Rows from block 3 of a small segmentation model, named by matrix and row number. Rows with one number belong to one channel. Each number is 128 + 24 x the weight over its row's rms, rounded and kept within 0 to 255. All counts start at 0. After the name is the row's rms in percent of the matrix's.
After each channel's rows are labels from the 100 images, of 14976, where the channel reaches its highest value: "patch colour" is the nearest of a few named colours to the mean colour under the peak. Only what is clearly more common there than usual is listed. The data: Sentinel-2 satellite tiles (TerraMesh). In brackets: how many of the 100, against the usual share in percent.
# convs0: first 3x3 conv (model.enc.1.1.convs.0.weight, 128x128x3x3, each kernel summed), inputs 0-127
# convs1: second 3x3 conv (model.enc.1.1.convs.1.weight, 128x128x3x3, transposed, each kernel summed), outputs 0-127

convs0.50 085 [ 85 133 105 105  98 124 142 126 137 123  98  80 119 100 115  86 145 112 157 126 143 125 129 122 123 108 104 166 161 152  84 114 157  83 114 153 155 118 134 108 116 159 131 148 124 140 110  95 123 155 117 112  97 147 154  89 154 160 118 143  95 151 124 123 180 122 120  99 106 136 131 120  91 124 116 109 138 163 159 138 131 117 130 121 126 160 136 109 176 148 156 145 126  74 125 123 154 140 113 138 147  91 108 124 165 107 143 151 120 168 116 137  65 160  96 160 167 154  95 123 166  98 138 104 147 103 134 143]
convs1.50 095 [133 126 109  97 152 106 139 147 155 128 131 155 103  96 152 125 170 124 126 139 129 123 104 129  71 126 122  95 120  90  75 153 149 112 137 105 100 118 172 156 181 120 105 104  70 144 135 165 113 100 107 124 125  90 135 147 109 129 149 109 126 102 140 133 148 118 135 110  93  98 150 115 128 159  99 119 135  82  92 162 157 145 112 153 100 115 137 107 132 139  76 127 145  88 115 168  99 116 139 169 108 117 133 123 129 100 162 102 144 155 146 183 128 113 120 154 135 135 157 122 114 133 112 153 161 159 149 120]
patch colour: brown (64 vs 37.2)

convs0.81 110 [113 112 137 126  82 188 112  84  98 144 119 140 170 145 127 140 105  60 126 126 118 116 152 110  73  78 158 160  92 147 113 135 164  96 116 121 162 139 152 119  91 137 124 133  91 128 138  90 170 121 127 137  94  92 129 161  88 153  96 139 103 126  98 143 161 113 143 114  99 142 106 162  91 141 139 109 105 131 109 116 129 196 114 123 123 150 137 115 104 126 151 134 138 137 130  98 127 146 153  96 120 132 115 116 124 108 135 131 124 127 153 132 142 114 105 127  89 171 124 156 145 128 115  99 163 129 126 131]
convs1.81 108 [152 136 126  96 144 182 144 119 158 114 159 161 120 101 173 114 117 152 124 112 160 161 170 102 120 136 138 138 117  99 141 136 135 131 122 139 202 126 177 159 126 100 156 151 134 101 114 133 120 129 141  92 167 112 102 129 125 137 173 132  81 155 182 128 138 167 117 135 138 109 100 147 100 119 151 139 169 162 103 108  93 149  76 125 144 117 156 134 185 117 124 107 114 118 151 160 156 127 113 137  92 136 141 133 155 143 117 127 149 137  85 144 136 153 154 136 126 119 133 130 124 102 147 121 138  94 159 120]
patch colour: pink (40 vs 9.3)

convs0.5 098 [115 130 140  95 142 108 147  78 178 162  86 126 140  99 109 100 142 104 205 127 123 149 137 121 151 132 131 115 185 114 121 113 122  78 110 111 113 134 144 150 119 121 147 118 129 125 103 130 114 112 121 138  83 109 149 121 143 124 108 130 133 127 114 163 133 137 131 120 108 119 137 165 114 152 120 117 119 129 118 153  85 133  83  77 115 147 125 135 159 112 110 113  98  65 138 112 106 148 148 118  89 114 118 138 128  80 166 132 130 147 103 126 132 143  68 192 119 101  88 115 130 100 121 113 115  99 120 131]
convs1.5 086 [126 123  88 141 167 129 119 173 111  99 144 161 122 120 132 130 120 155  96  72 126 163 121 101 100 146 122 165 128 105 129 141 162 124 168 120 120 110  88 142 116 147 126 130 116 110 121 146  99 129 167 122 113 111 147 120 126 138 162 104  95 119 101 109 133 134  96 112 150 137 163 127  51 132 126 130 139 106 125 175 121 152 155 143 151 139 128 115 152 108  96 144 124 134  81 108 103 115 113 113 163 133 116 152 145 137 126 124  95 143 150 164 133 116 126 151 100  85 131 111 149 103  46 137 141 167 171 103]
patch colour: grey (65 vs 26.5)

convs0.19 094 [112 130 123 156 143 139 130 108 153  89 115  98 161 141 162 113 158 137 122 116 158 115  99 118 144  96 129  81 166 108 135  95 150 115 133 152 162 199 104 167 131 150 123 142 121 138 113  83  95  98 119  98  97 143 118 168 137 154 132 134  79 148 157 124 104 131 162 183 151  93 121 151 173 145  91 115 110 141 153 142 109 138 120 166 130 146 115 102 103 125 134 141 108 120 127 105 174 126 128  95 137 120 144 125 118  98 114 114 108 142 130 108  85 125 127 114 144 157 165 132 125 124 156 181 113 170 117 118]
convs1.19 096 [107  96 107 166 147 117 127 185 113 148 119 126 118 136 126 154 110  91 144 130  90 135 133 101 119 107 152 126 145 112 155 153  62 139 143 118  92  76 132 111 147 116 126  92 109 120 149  89 140 131 114 123 144 130 146 134 176 150 137 112 151 114 156 130 118  95 113 123 102 123 158  92 127  99 181 113 118  90 117 133 138 101 126 129 151 170 125 127 146 112 123 103 157 119 105 140 134 146 118 123 132 135  96 119 140 154 131 148 168  97 152 175 122 149 106 126 110  68 154 131 113  89 121 121 163  70 165 165]
patch colour: grey (58 vs 26.5)

convs0.26 075 [132 116 151 160 128 149 145 119 144 103 113 109  77 141 130 129 115 160  43 125  82  95 155 123  98 105 163 165 124 120 132 154 137 152 163 135 125 144 142 163  80 102 104 186 115 128 111 142 151 159 130 140 137 128  58 116 125  78 146 145 113 115 140 137 139 131 140 147 138 130 105 160 156  66 146 138 126 124 108 130 133 169 126 105 140 136 116 148 127 109 131 115 146 109 118 105  94 143  93 114 128  92 111 135 132 127 154 147 135 160 112 103 112 170 116  83 140 108 143 136 124 128 165 120 101 122 132 159]
convs1.26 071 [125 151 143 131  73 117 114 132 120 127 139 106 139 163 135 161 130 133 137 113 147 167 134 167 141 119 131 109 171 151 149 104 142 156 124 105 140 152 137 111 160 132 140 137 171  78 151 125 121 130 152 166 146 121 156 130 119 147 135 120 128 127 133 142  90  83 135 137 138 124 149 112 158 132 145 126 182 164 159 114 175  93 140 163 123 129 136 156 115 111 187 120 101  89 196 118 113  99 146 136  87  84 120 130 135 123 109 123  85 125 163 111 130  77 133 128 132 108 159 120 155 149  84 112 140 105 112 160]
patch colour: grey (59 vs 26.5)

convs0.64 093 [135  81 115 135 142 166  88 136 104 138 162  93 185 161 168 128 155 102 158 100 133 189 117 145 116 114 139 165 145 149  96 115 111 129 146 125 122 167 120 133 127 100 135 108 146  85 144 125 128 123 129 125 126 137 134 147 156 129 116 136 133 143 123 113 138 134 124  86 219 140 100 135 115 133 126 101 136 128 128  86 124 142 109 102 108 147 124 144 154 140 120 103 146 142 135 159 150 162 165 122 113 163 133 139 185 163 147 127 131 105 104 131 126 112 147 111 103 167  87 134  94 166 137 139 147 109 132  85]
convs1.64 103 [106 157 124 125 111 159 126 126 128 152 150 182 169  99 109 106 132 172 146 136 128 145 132  96 131 129 133 149  98  99 145  94 134 157 138 116 161 134 128 116 145 147 128  85  96 138 141 153 106 167 157 129 123  69 160 137 102 140 122 163  96 113 172 143 138 113  89 177 170 116 135 114 111 152 146 128 137 128 127 107 111 109 129 109  76 108 122 136 156 146 109  86 146  83 128  93 147 104 149 111 137 123 108 131 128  95  84 108 141  77 104 100 176 154 141 130 129 136 103 180 118 108 123 105 111 127 122 128]
patch colour: white (29 vs 4.1)

convs0.33 118 [139 160 130 129 135 168 122 107 112 137 126 114 135 103 157  88 149 128 171  98 125 139 111 126 124 112 123  88  95 141 158 111 163 149  64 185 130 101 144 118 114 101 129 112 113 163 177 137 100 139 123  85 145 102 114 152 135 123 102 117 125 140 144 118 131 100 106 113 170 107 179 141 190 123 130 138 129 122 180 156 130 154 161 106 134 137 124 130 114 138 144 141 133 130  99 140 117 172 129 132 118 162 113 142 134 126 117 169  94 119 141 105 140  87 125  97 134 193 110 137 106 180 119 139 146 141 147 108]
convs1.33 111 [115 119  67 121 105 140 139 132 129 159 145 132  88 124 114 137  84 121 161 174 136 137 116 132 117 118 136 161 162 112 145 126 123 158 132 107 160 129 101 127 129 153 159 130  82 122 110 145  83 131 129 146 105 141 140 123  97 108  85 154  90 130 132 108 156 117 164 133  87 159  71 194  95 149 186  88 165 146 132 137 114 112 114 114  96 124 149 172 169 139 136 116 127 142 127 154 149 117 153 143 147 120 165 166 151 101 100 111 128 121 133 157 119 130 111 141 105 142 121 112  98  96 149 146 135 153 140 136]
patch colour: grey (61 vs 26.5); pink (27 vs 9.3)

convs0.37 095 [134 146 149 134 172 149 108 159 114 122 155 131  78 119 110 132 143 122 165 171  56  98 105 119 158 141 140 123 133 106 170 156 133 114  73 180 106 113 123  94 135 117 166 148 115 164  96 123 118 132 114 150 129 109 124 105 169 104 141 101 136 124 133 109 121 144 104 116 145 134 100 152 190 169 131 138 140 112 157  67 110 118 162 112 132 122 154 149 109 186 126 167 153 120 155 106 153 154  92 117 139 109 154 121 151 126 124 141 134 121 136 156 121 124 114 154 116 122 130 158 120 114 148 123  93 114 129 138]
convs1.37 110 [127 183 123 152 100 105 139 145 157 155 134 160 185 167 126 132 107 112 120 137 156 130 116 130 154 141 121 117 109 144 144 139 169 151 133 160 174 125 102  81 130 147 143  97 111 102 106 118 106 122 170 124 143 150 125 105 137 133 157 143 131 101 148 154  95 144 128 162 134 140 134 153 158 118 148 121 147 103 131 143 126 157  80 181 194 119 117 144 161 126 163 136 103 111  74 136 138  82 120 111 135 137 137 109 133 141 130 137 148 162 124 138 137 181  93 131 141  94  98 149 123 138  85  87 137 148 132 145]
patch colour: white (52 vs 4.1); pink (27 vs 9.3)

convs0.83 115 [109 136 132 162 155 132 127 108  90 112 152 177 135  98 124 137 176 130 147 128 122 113  97 115 135 144 145 141 137  94 164 163 142 124  94 173  94 124 140 128 149 112 119 135 117 132 154 174 120 154  79 109 134  97 141  94 153 132 124 122  93 155 107 127 111 131 120 114 173 133  99 167 152 119 141 120 107 114 145 150 105 162 135 181 132 128 155 130 116  96 139 165 116 113 108 139  82 145 145 122 129 195 153 170 109 130 119 156 145 119 141 108 136 144 139 151 156 170 133  94  78 120 173 128 147 134 125 171]
convs1.83 114 [133 145  93  85  89 108 109 147 132 166 103 104  93  93 171 138 114 145 141 135 124 130 145 134 139 126 126 130 163 150 108 159 107  92 107 108 149 176 156 121 143 122 136 144 166 130  81  98 108 141 132 121 142 116 106 111 106 136 140 148 136 112 102 139 194 142 124  85 152 156 128 156 110 108 142  98 141 130  90 158 165 114 122 172 136 115  93 108 149 123 160 158 100  94 151  84 148 140 131 150 141 165 146 131 137 124 106 172 108 154 131 103 126 102  92 108 128 112  71 133 110  85 113 145 142 115 121 126]
patch colour: grey (56 vs 26.5); pink (41 vs 9.3)

convs0.67 088 [100 135 117 125  97 144 136  94 138 143 160 128 137 158 119 119 149 134 108 123 196 105  80 150 123 113 143 117 193 124 138 103 149 141 159 113 144 103 113 132  81 148  97  94 133 123  95 125 149 155 131 145 116 139 163 117  69 116 143 154 137  94 117 124 127 130 144  80 134 115 138 106 103 170 119  89 117 144 148  79  95 112 109 102 141 129 172 116 144  98 141  95  93 134  99 130 108 179 134  87 130 142 126 111 102  87 113 114 133 118 140 134 103 142 112 175 113 121 163 122 155 149 107 130 129 118 135 160]
convs1.67 087 [115 113 129 152 171 125 127 122  94  66  92  90 155 127 177 140 170 118 128 118 103 129 138 106 131 100 119 141 103 140 136 165 130 154 142 142  95 101 136 103 124 150 118 147 139 123 166 141 141 124 104 156 105  73 137 129 118 146 141 134 113 172  74 124 177 124 157 123 103 147 130 137 138 134 106 141 108  95  95 158 119 130 156 131 158 142 117 132 135 132  98 122 139 151 110 158 123 140 135 185 158 137 142 134 117 150 167 159 166 176 111 110 146 109 139 118 152 189 130  89 134 157 155 161 145 102 134 126]
patch colour: brown (64 vs 37.2)

convs0.75 106 [124 127 132 143 100  80 125 100 117 125 146 120 145 121  86 144  88 137  92 122  96 113 101 109 112 115 107 126 121 102 129 139 131 230  90  92  96 112 135 109 121 125 102 123 135 123 141 160 164 133 135 166 146 141 157 116 108 128 150 139 129 141 145 143  88 138 138 112 100 146 112 125 139 117 154 119 138 167 157 104 114 138 154 136 123 144 151 135  83  94 140 119  87  88 184 127 141 170 168 112 170 146 100 141 130 135 126 159 132 120 135 150 102 144 150 133 109  82 143 121 175 139 128 126 139  99 170 124]
convs1.75 096 [117  97 113 111 156 151 131 154 156 132  89 141 156 170 122 124 119 137 159 142 173 120  87  99 141 129 122 102 121 157 127 124 130 132 149 113  90 112 111 131  98 134  94 144 108 146 128  92 133 131  98 164 123 122 154 154  85 103 119 118 125  78  91 146 111 109 185 123  69 112 107 164 160 104  90 100 113 113 154  98 110 120 139 157 139  99 123 175 125 133 109 135 163 117 148 171  92 121 110 145 155 140 149 116  80 144 136 158 153 133 107 107 117 128 113 137 138 121 135 113 113 135  65 113  98 152 105 113]
patch colour: grey (69 vs 26.5)

convs0.94 101 [159 140 136 131  95 123 154 102 146 164 185 114 147 185 125 108  90 142 127 116 127 165 117 129  98 121 106 123 128 129 109 106 148 106 147  72 122 120  74 144 108 110 138 121 110 144  98 141 107 105 143 105 161  69 126 125 123 108 114 104  98 130 116 104 131 144 148 114 139 127 107 155 127 135 142 146  76 140 111 162 105 118 128 139 159 151 109  80 122 149 128 147 112 121 135 111 163 124 148 111  95 134 144  99 160 144 127 113 113 121 108 110 105  91 133 138 192 105 157 102  92  79 135 107 150 106  78 109]
convs1.94 086 [ 98 108 118 135 136 141 139 104 135 108  92 156 160 103 113 134 162 169 122 133 115 110 156 118 119 130 111 192 102 139 140 119 124 122 145 109  85 157 172 126 123 150  91 131 129 135 122  58 112 154 186 134 131  86 141 173  82 134 144 115  89 120 150 112 145 115 127 115 133 143 151 135 132 159 132 108  71 139 132 138 112 111 151 104 108 105 110 141 121 185 102 116 148 122 116 189 163 147 118 134 150 115 154  97 150 129  97  91 134 115 149 115 141 153  92 118 106 148  96 152 123 143 109 145 135 114 107 125]
patch colour: pink (25 vs 9.3)

convs0.123 114 [ 99 162 121 154 183  99 115  93 111 157 161 163 135 149 134 169 145  96  74 116 123 153 101 122 107 136 166 124 146 117 184 190 159 133 112 120  94 134 126 127 107 153 128 185 115 129 147 141 148 175 150 115 117  98 137 101 116 122 124 144  86 160 100  93 144 147 104 107 138 110 109 145 195 130 123 121 105 122 130 136 158 132 150 132 165 120 111 117 164 124 165 152  95 128 135 136 140  92 127  97 109 140 148 121 106 137 147 120 137 152 128 124 107 155 128 157 132 151 140 106 104 109 138 150 141 106 161 142]
convs1.123 104 [153 147  85 107 141 151 126 105 130 115 102 146 109 192 130 178 101 133  97 150 100 131 126 143 120  57  73 104 124  97 138 141 130 165 127 127 142 156 120 154 125 155 114  88 157 124 100 137 126 142  98 136 191  81 143 137  97 140 129 111 173 150 106 158 120 127 118 150 124  85  82 137  97 121 153 136 148 164 142 131  96 120  96 122 144 126 130 108 151 123 118  99 141 160 125 151 144 124 119 136 119 166  97 134 122 114 133 112  82 123 144 121 102 116 102  98 125 143 145 166 113 137 149 159 113 122 116 100]
patch colour: pink (49 vs 9.3)

convs0.119 091 [137 156 112 139 123 136 101 114 108 165  97 129 136 120 123 127 159 132 171  95 150 169 148 153 149 186 139 149 128 141 147 130 112 125 124 140 113 104 140 111 172  90 175 157  83 112 155 163 109  84 139 133 145  85 163 133 179 125 125 118  94 146 119  95 140  84 133 162 169 111 125 171 123 108 123  97 141 147 148  98 122 138  98 108 128 122 115 118 117 107 151 104 150 104 149 106 106 137 150 113 113 124 124 194 158 166 119  97 148  92 140 144 114 147 124 126 107 129 158 174 122 130 106 101 121 128 137 104]
convs1.119 106 [145  94 138 105 105  88 118 126 100 150 131 179 135 118  54  90 135  82 160 132 107 120  89 113 133 100  90 118  88 167 106  86 129 138 158 103 130 126 112 129 136 162 140 130 150 130 135 122 142 147 127 138 154 113 122 125 121 122 110 162 137 138 148 102 104 118 116 138 177 149 122 155 156 134 132 108 173 141 108 138 129 100 140 108 100 138 121 134 151 133 168 131 122  95 134 136 153  99 176 126 128 120 112  85 176  89 106 103 143 133 102 107 119 165 151 105 112  87  86 181 115 124  94 119 120 123 122 134]
patch colour: white (37 vs 4.1)

convs0.76 123 [118  92 128 141 124 134 112 100 126 152 117 140  95 136 133 135 126 182 145 142 115 111  85 141 141 164 169 112  87 144 116 144 134 118 201 178 128  99 138 128  64 138 117 124 171 117  83 146 106 145 110 142 130 138 152 131 143 131 177 155 105 133 150 137 152 110 169  87 169 117 147 148 145 112 109 124 158  86 103 130 128 116 161 152 121 108 143  97 115  99 112 117 106 107 103 104 154 146  78 134 123 126 143 104 143 109 102 145 139 128 137 126 110 103 110 108 158 130 145 100  93 167 131 108 141 114  84 117]
convs1.76 094 [126 143 135  93 184 103 152  94 137  99 120 130 141 154 138 122 165 147 164 117 125 139  98 122 107 117 112 121 129 107 149 120  86 115 144 112  97 171 142 105 191 122 116 135 139 179 153 167 119 162 128 158 129 181 102 165 101 113 122 131 150 130 115 129 120 169 144 147 111 115  94 151 142 183 159 149 147 161 127 141 138 137 142 113 102 124 116 131 165 128 120 100 138 119 146 133  75 105 160 133 149 128 137 119 166 142 119 106 114  96 140  94 145 121  70  83 113 137 157 133 156  92 126 157 119 146 122 137]
patch colour: pink (25 vs 9.3)

convs0.41 090 [ 99 139 118 128 175 121 111 123 129 121 172 138 110 154 143 108 204 137 135 192 143 129 111 109 179 155 116 103 120 131 109 164 135 136 105 183 154 151  90  75 123 128 145 121 116 140  96 142  74 105  85  97 121 117 146 115 137 104 149 160 111 139 138 118 142 153  96 110  78 109 161 125 146 140 121  99 135 165 133 117 162 136 173 115 149 126  97 126 106 186 113 158 157 141 146 136  97 151 119 139 113 134 142 103 149 113 117 142 124 133 141 121  91 129 119 131 105 139 105 105 118 106 152 141 133 115 108 128]
convs1.41 099 [128 176  95 136  95 137 147 120 108 168 148 176 117 110 156 153 119 164 149 150 133 117 137 130 167 133 122 128 119 140 119  75 154 146 188 184 119 127 151 124 145 126 129 144 151 123 115 152 126 120 133 163 140 136 181  79 129 124 125 115 129 106 161 116 134 157  72  98 149 168 163 162 128 125 117 155 153  76 111 158 114 148  93 104 126 147 143 164 116 130 107 108 106  84 111 135 178 107  94 103 127 126 161 138 128 132  98 119 110 155 125 135 110 137  86 106 130 124 147 150 120 102 138 132 131 137 105 133]
patch colour: white (38 vs 4.1)

convs0.90 096 [160 118 122 140 108 127 175 146 123 131 123 126 151 106 121 117  72 172 102 126  97 128 182 149 157 150 142 121 113 109 127 130 119 120 108 166 136 128 126 152 139 142  88 179 172 114 126 120 120 155 129 143 136 122 121 149 131 135  97 122 120 106 100 104 147 103 163 152 120 125 154 101 148 109 106 140 190 103 129 131 111 142 118 109 112  76 124  88 154  87 119 110 126 114 109  92  98 113 131 137 181  95 139 177 138 146 136  83 131 134  72  96 175 141 139 121 137 158 166 114 136 131 132 158 148 109 106 122]
convs1.90 112 [143 159 141 170 121 161 162 121 127 141 134 143 143 117 126  91  89 108 117 123 157  88 144 111 173 156 113 107 137 158 112 101 102 136 158 140 140 112 115  85 152 153 152 114 144 160 127 147 128 147 125 125  81 123 149 129 111 126 151 122 136 135 171 134  89 148 129 127 129 151 134 131 108 118 103 100 169 139 116 111 107 101 117 184  97 159 146 109 103 144 143 136  89 117 119 113  97 134  84  96  86 134 113  64 130 121 114 113 154 163 140 124 156 172 108 143 176  94 122 142  82 145 118 119 154 122 120 177]
patch colour: grey (54 vs 26.5)

convs0.109 096 [ 85 135  83 112 109 110 126 129 143 111 139 137  98 116 136 141 136 125 128 122 120 137 151 142 151 135 139  97 135 138 111 133 117 150  98 150 141 151 169 160 129 123 162 134 101 169 172 138 169 139 121 137 156 137 117  93 173 141 121 122 154 111  92 147 146 180 120 100 130 149 161 123 143 173 127 116 126 128 140 146 223 133 138 139 116 138 106  98 118 130  93 145 127 139 148 120 105 137 142 146 144 151 147 108 119 113 121 125  97 119 148 110 179 100 103 121 165 141 101  53 134 134 125 107  95 172  89 106]
convs1.109 116 [101 169 123 116  98 124 136 131 134 123 144 166 119 126  97  70  89 125 151 144 130 136 142 105 101 126 107 120 109  98 116  96 171 111 140 120 163 101 139 135 175 147 118  83 148 110 125 127 113 156 150 115 139 158 120 123 138 114  87 134  97 111 193  89 135 167 128 167 130 115 135  94 113 155 113 119 144 171 150 116 122 124 103 126 104  91 154 164 171 154 137  98 111  89 117 117 155 117 145 136 147  93 140 133 148  83 136  97 150 107  80 138 122 105 133 125 171 117 115 130 133 100 143 150  81 116 140 148]
patch colour: black (37 vs 17.6)