From a checkpoint of a small segmentation model.
Model: 64-pixel images, arch unet, norm batchnorm, activation leaky_relu, widths [64, 128, 192, 256].
Training: soap at rate 0.0041, 5200 steps, batches of 128, held-out accuracy 77%.
Data: trained on Sentinel-2 satellite tiles (TerraMesh), 72500 training examples, 9.2 epochs.
Rows from block 13 of a small segmentation model, named by matrix and row number. Each number is 128 + 24 x the weight over its row's rms, rounded and kept within 0 to 255. All counts start at 0. Numbers have three digits each. After the name is the row's rms in percent of the matrix's.
After each channel's rows are labels from the 100 images, of 14976, where the channel reaches its highest value: "strongest on" is what is common among them. Only what is clearly more common there than usual is listed. The data: Sentinel-2 satellite tiles (TerraMesh). In brackets: how many of the 100.
# convs0: first 3x3 conv (model.decb.1.0.convs.0.weight, 128x256x3x3, each kernel summed), inputs 208-255

convs0.92 091:171140125139097090081150130084147131110102096144104124094054103103126155092142095139135193163167081159105131092141168068113114137134111106147124
strongest on: snow or ice (65); main land cover: snow or ice (55)

convs0.9 108:135108130139131130106099164149099142080131114134126157142164139089117151144118151096085129193114177101162121157163222083154093070155092114084142
strongest on: main land cover: crops (43)

convs0.114 101:112160116145160139160159137081150122133152133131131126113109120173136175092169173153180114109124145134120137138155096083088149079129118111130176
strongest on: main land cover: snow or ice (39)

convs0.12 088:153150107141116126093061130122150111105107112120116148103096133164149087106118122107144098135120077139125136131169134137161131110121131147132125
strongest on: snow or ice (60); main land cover: snow or ice (50)

convs0.76 095:083150138163110083140102057141139171092121139138136144138153108140152105110146135106147122104120137122146156163131150105147128141127151079168150
strongest on: snow or ice (81); main land cover: snow or ice (74)

convs0.112 098:107147125238111107124132139111148103123083153089196140099083122136136146107133143162097137104110162135098101113102104124124111154149109105111187
strongest on: built area (92); crops (88); main land cover: crops (52); main land cover: built area (28)

convs0.11 086:106124037069094084159082113129129153199097097122088188082089138134126151174160111115184116091100173120134159113162160150092148087113110125125147
strongest on: snow or ice (57); main land cover: snow or ice (51)

convs0.63 088:138107130126155117121079086133104154146125161123090096090131159136096139076142141157104141114145079100085159129102084101175151109120126116131123
strongest on: built area (75); crops (71); water (68); main land cover: built area (29)

convs0.15 098:106123087117066151147108189135156133145111089142112142124111142144144160172115120106083111096092145139128113098106104133119132166142176116126162
strongest on: water (78); flooded vegetation (64); main land cover: flooded vegetation (32)

convs0.13 105:144114138120113069105103151179152138119150191142143105119120106155122084120099091121099155111101098112124150133094169113171120121164111093123151
strongest on: snow or ice (70); main land cover: snow or ice (65)

convs0.108 105:064183118113068143121113127078141082142158120073124128069135136133148170122128107143116127140132182151147079080107130155084132070106132122099062
strongest on: water (81); main land cover: water (44); flooded vegetation (31)

convs0.3 102:143139104047106111111077134112132125135160101111174126143157139193086133133140097123136152102116168140156129131151127130125116132137153125126124
strongest on: water (80); flooded vegetation (70); main land cover: flooded vegetation (41)

convs0.37 109:089110106098135127107096098141105132112105115119106129096185149119139095094134167111096176075148156095117187123127113145098111103110151101121109
strongest on: flooded vegetation (43); main land cover: flooded vegetation (28)

convs0.120 099:130141094137105103129097141136124166107112180158158139085122116112140119135109143123123114124101135112143131137125109137100130121121171114127132
strongest on: water (73); main land cover: water (34)

convs0.111 111:121165122169089071131154111122131186116096128081165181155145099183119170138151104116185111137117127089127144104117115119110095128138100095077101
strongest on: clouds (79); main land cover: clouds (30)

convs0.106 108:125117155115137086135141159072115109145113118127105136141128122187138137168130105086097150100135119141108114165119110107140083190088088148120093
strongest on: crops (67); main land cover: crops (41)

convs0.79 100:056142122147109062116140181086151122094144140138120110093097080161107166132159103128147121136118077127153078106139145179145142106159183109141171
strongest on: main land cover: snow or ice (39)

convs0.84 090:123142116106123114168083131112128124148141130120128156157135116088157113130150172137141157139094146109101125078121137102143139104103131179177112
strongest on: snow or ice (78); main land cover: snow or ice (70)

convs0.105 099:122105109140155139096127180140130148147101098128101124142159143137155125113120106170130093146122181123091119160123133116125095131126172124078157
strongest on: snow or ice (77); main land cover: snow or ice (74)

convs0.121 085:119113112196107133124148070093141141150131131124165180165151123147118152099131119127171107169146111128115129154099175109114142181172161124127126
strongest on: clouds (41)

convs0.100 117:160091112134164128143126058142170088136154106103147131091132130174133138116130139162110126116127113147137125099103148166120149131128153140127142
strongest on: snow or ice (49); main land cover: snow or ice (37)

convs0.62 135:088113190113124163106067147136131088174092111106132155122174170107122155145119106042155111124093122147167106127082116156122123137134141152110034
strongest on: water (92); main land cover: water (60); bare ground (51)

convs0.103 093:133118107124140113140085064142115174103093115128082142116110130150104129138098191202106153141152120116127168106105135133135155142127131123135162
strongest on: built area (88); crops (74); main land cover: built area (46)

convs0.101 090:159103184165178121171135159098120136119090133116111087125120138126137123120145145124163114177130167096127115124090162071130142155148111146077128
strongest on: clouds (55)

convs0.90 126:134155138088164171144122087095141173047094129113113095135066124121123108121135229184133127133122125142129141146072107148087093128080101114111108
strongest on: built area (65); main land cover: built area (51)

convs0.47 113:122102113146099101182095133109140128151121135128125104086115135122121138163108126086092123107159208077141120111201119146140126149153068113116092
strongest on: water (77); main land cover: water (54)

convs0.25 087:136112112137093118146123100188143131140162099089142157109113122143106153117173121110125109143085128121109137126117099080127093151094167117117110
strongest on: snow or ice (77); main land cover: snow or ice (64)

convs0.1 106:130141166107100063142119114127101110137194142102141090122115093142099134118126091158153101089111151096155132150172153136101131102112137148129105
strongest on: water (87); main land cover: water (50); flooded vegetation (32)

convs0.5 111:135175105141079168114163118138123074119104138093084098118154130124151106108134106080087107115135071105138138126097141136106060166147147116115144
strongest on: built area (99); crops (96); main land cover: crops (65); main land cover: built area (25)

convs0.67 077:127107104105158125120143169097163152139096137148068146138097128169098104102097157194138139137160137131094171094093140092111082106124134117083136
strongest on: built area (70); crops (64)

convs0.109 099:149123134128149138133085183130132135105143156066151104128181113147110175104131116079126155147140127123105106130103129105119118147113090095143095
strongest on: water (68); built area (65); crops (65); flooded vegetation (33)

convs0.58 094:137146160167136163135115088144162194104128101150135153135130108123164110128098125112124136124135127146154147162122172118085150175176121144081128
strongest on: snow or ice (78); main land cover: snow or ice (73)

convs0.66 093:148156154112100145133099121089137118128133104126132138116094124105128166120108094113110103115111118151132137147134126159136125119073130129119122
strongest on: clouds (39)

convs0.53 101:066111115182158126121139118130142120088162123122085089108163126133124108100145115118101144132086150153137118119081139159112090099138135079099143
strongest on: snow or ice (63); main land cover: snow or ice (54); flooded vegetation (29)

convs0.107 111:151122081120089076145098163146132109137105145117109114151096094110155127202131136109085101120138162107149072158145111109120088122107114113152097
strongest on: water (91); flooded vegetation (56)

convs0.54 098:170114132108112107097081135119092106135119165140107087091154124118141124147110142096088094104143181125119154152089092135082141120137102165119145
strongest on: built area (90); crops (90); main land cover: crops (62); main land cover: built area (25)

convs0.89 097:101114172179142106131128123107160124088127154088131165120129121164151107099130112151136109115102090112089083094047097089168115114161084143118189
strongest on: clouds (55)

convs0.49 103:073165106157094110148140155137122125117124111124108120150114130213117156156105149089150134166134171139154132106122132095125187219166105110152143
strongest on: clouds (65)

convs0.30 099:113154144124154109112135139104146129155128121126098137142145143084137130136127091150128145156118163183109091095101108159139109130098124134110107
strongest on: snow or ice (96); main land cover: snow or ice (88)

convs0.10 100:159135116151129124125104122105140125119138163104075146113126116117115121141087137106080095057149111117128146157110159076162089111164164127121150
strongest on: snow or ice (54); main land cover: snow or ice (46)

convs0.36 119:196116140162136105097125131123112169075094096119144066115120105104136109114126173125139116139150086147138126098146194128100098120155134114104133
strongest on: snow or ice (73); main land cover: snow or ice (64)

convs0.29 109:097105134093109085137108130128118110117142147082110130119209102200104143126136080107133111114079118083105106118124125130131135154090156135113201
strongest on: clouds (59)

convs0.59 106:074128133116060080157126118131140084087130107151179100123122111161135132163150095130077124105128121162143093150144137188112103117086111128142183
strongest on: main land cover: crops (43); main land cover: snow or ice (33)

convs0.50 097:126111109156087067151132158143160135134112111151122106113134131136136151107127086084103134137117116102190123134167118110134147132099133120120227
strongest on: crops (89); main land cover: crops (77); built area (67)

convs0.85 091:094129133105169150158103066091092167066111150139101167120051178123115135139078186200110159111147159133069143118093137108106195130129132123118119
strongest on: built area (95); crops (91); main land cover: crops (53); main land cover: built area (34)

convs0.126 104:167119138152141088130074127101150109132128125151131149116144112115109123176133143103167102125135077081149140169144164088109170118130116144101123
strongest on: water (72); main land cover: water (44); flooded vegetation (30)

convs0.6 090:116174093096073137101169137147126124117183137096155092122098126143116143113102107124126149136137150172126101102118118123136135111115135125121178
strongest on: water (73); flooded vegetation (37)

convs0.116 099:113138121144132167137074177102137137090116110168121138127158115157145130093136126157131141104121120117094129121148123094124089096090109106093158
strongest on: flooded vegetation (45); main land cover: snow or ice (33)

convs0.41 088:146147141128131147106086111129129156079152158110088058078107142144129176091155163230111136098144125131109113103098120120089130148121130157111116
strongest on: water (77); main land cover: water (70)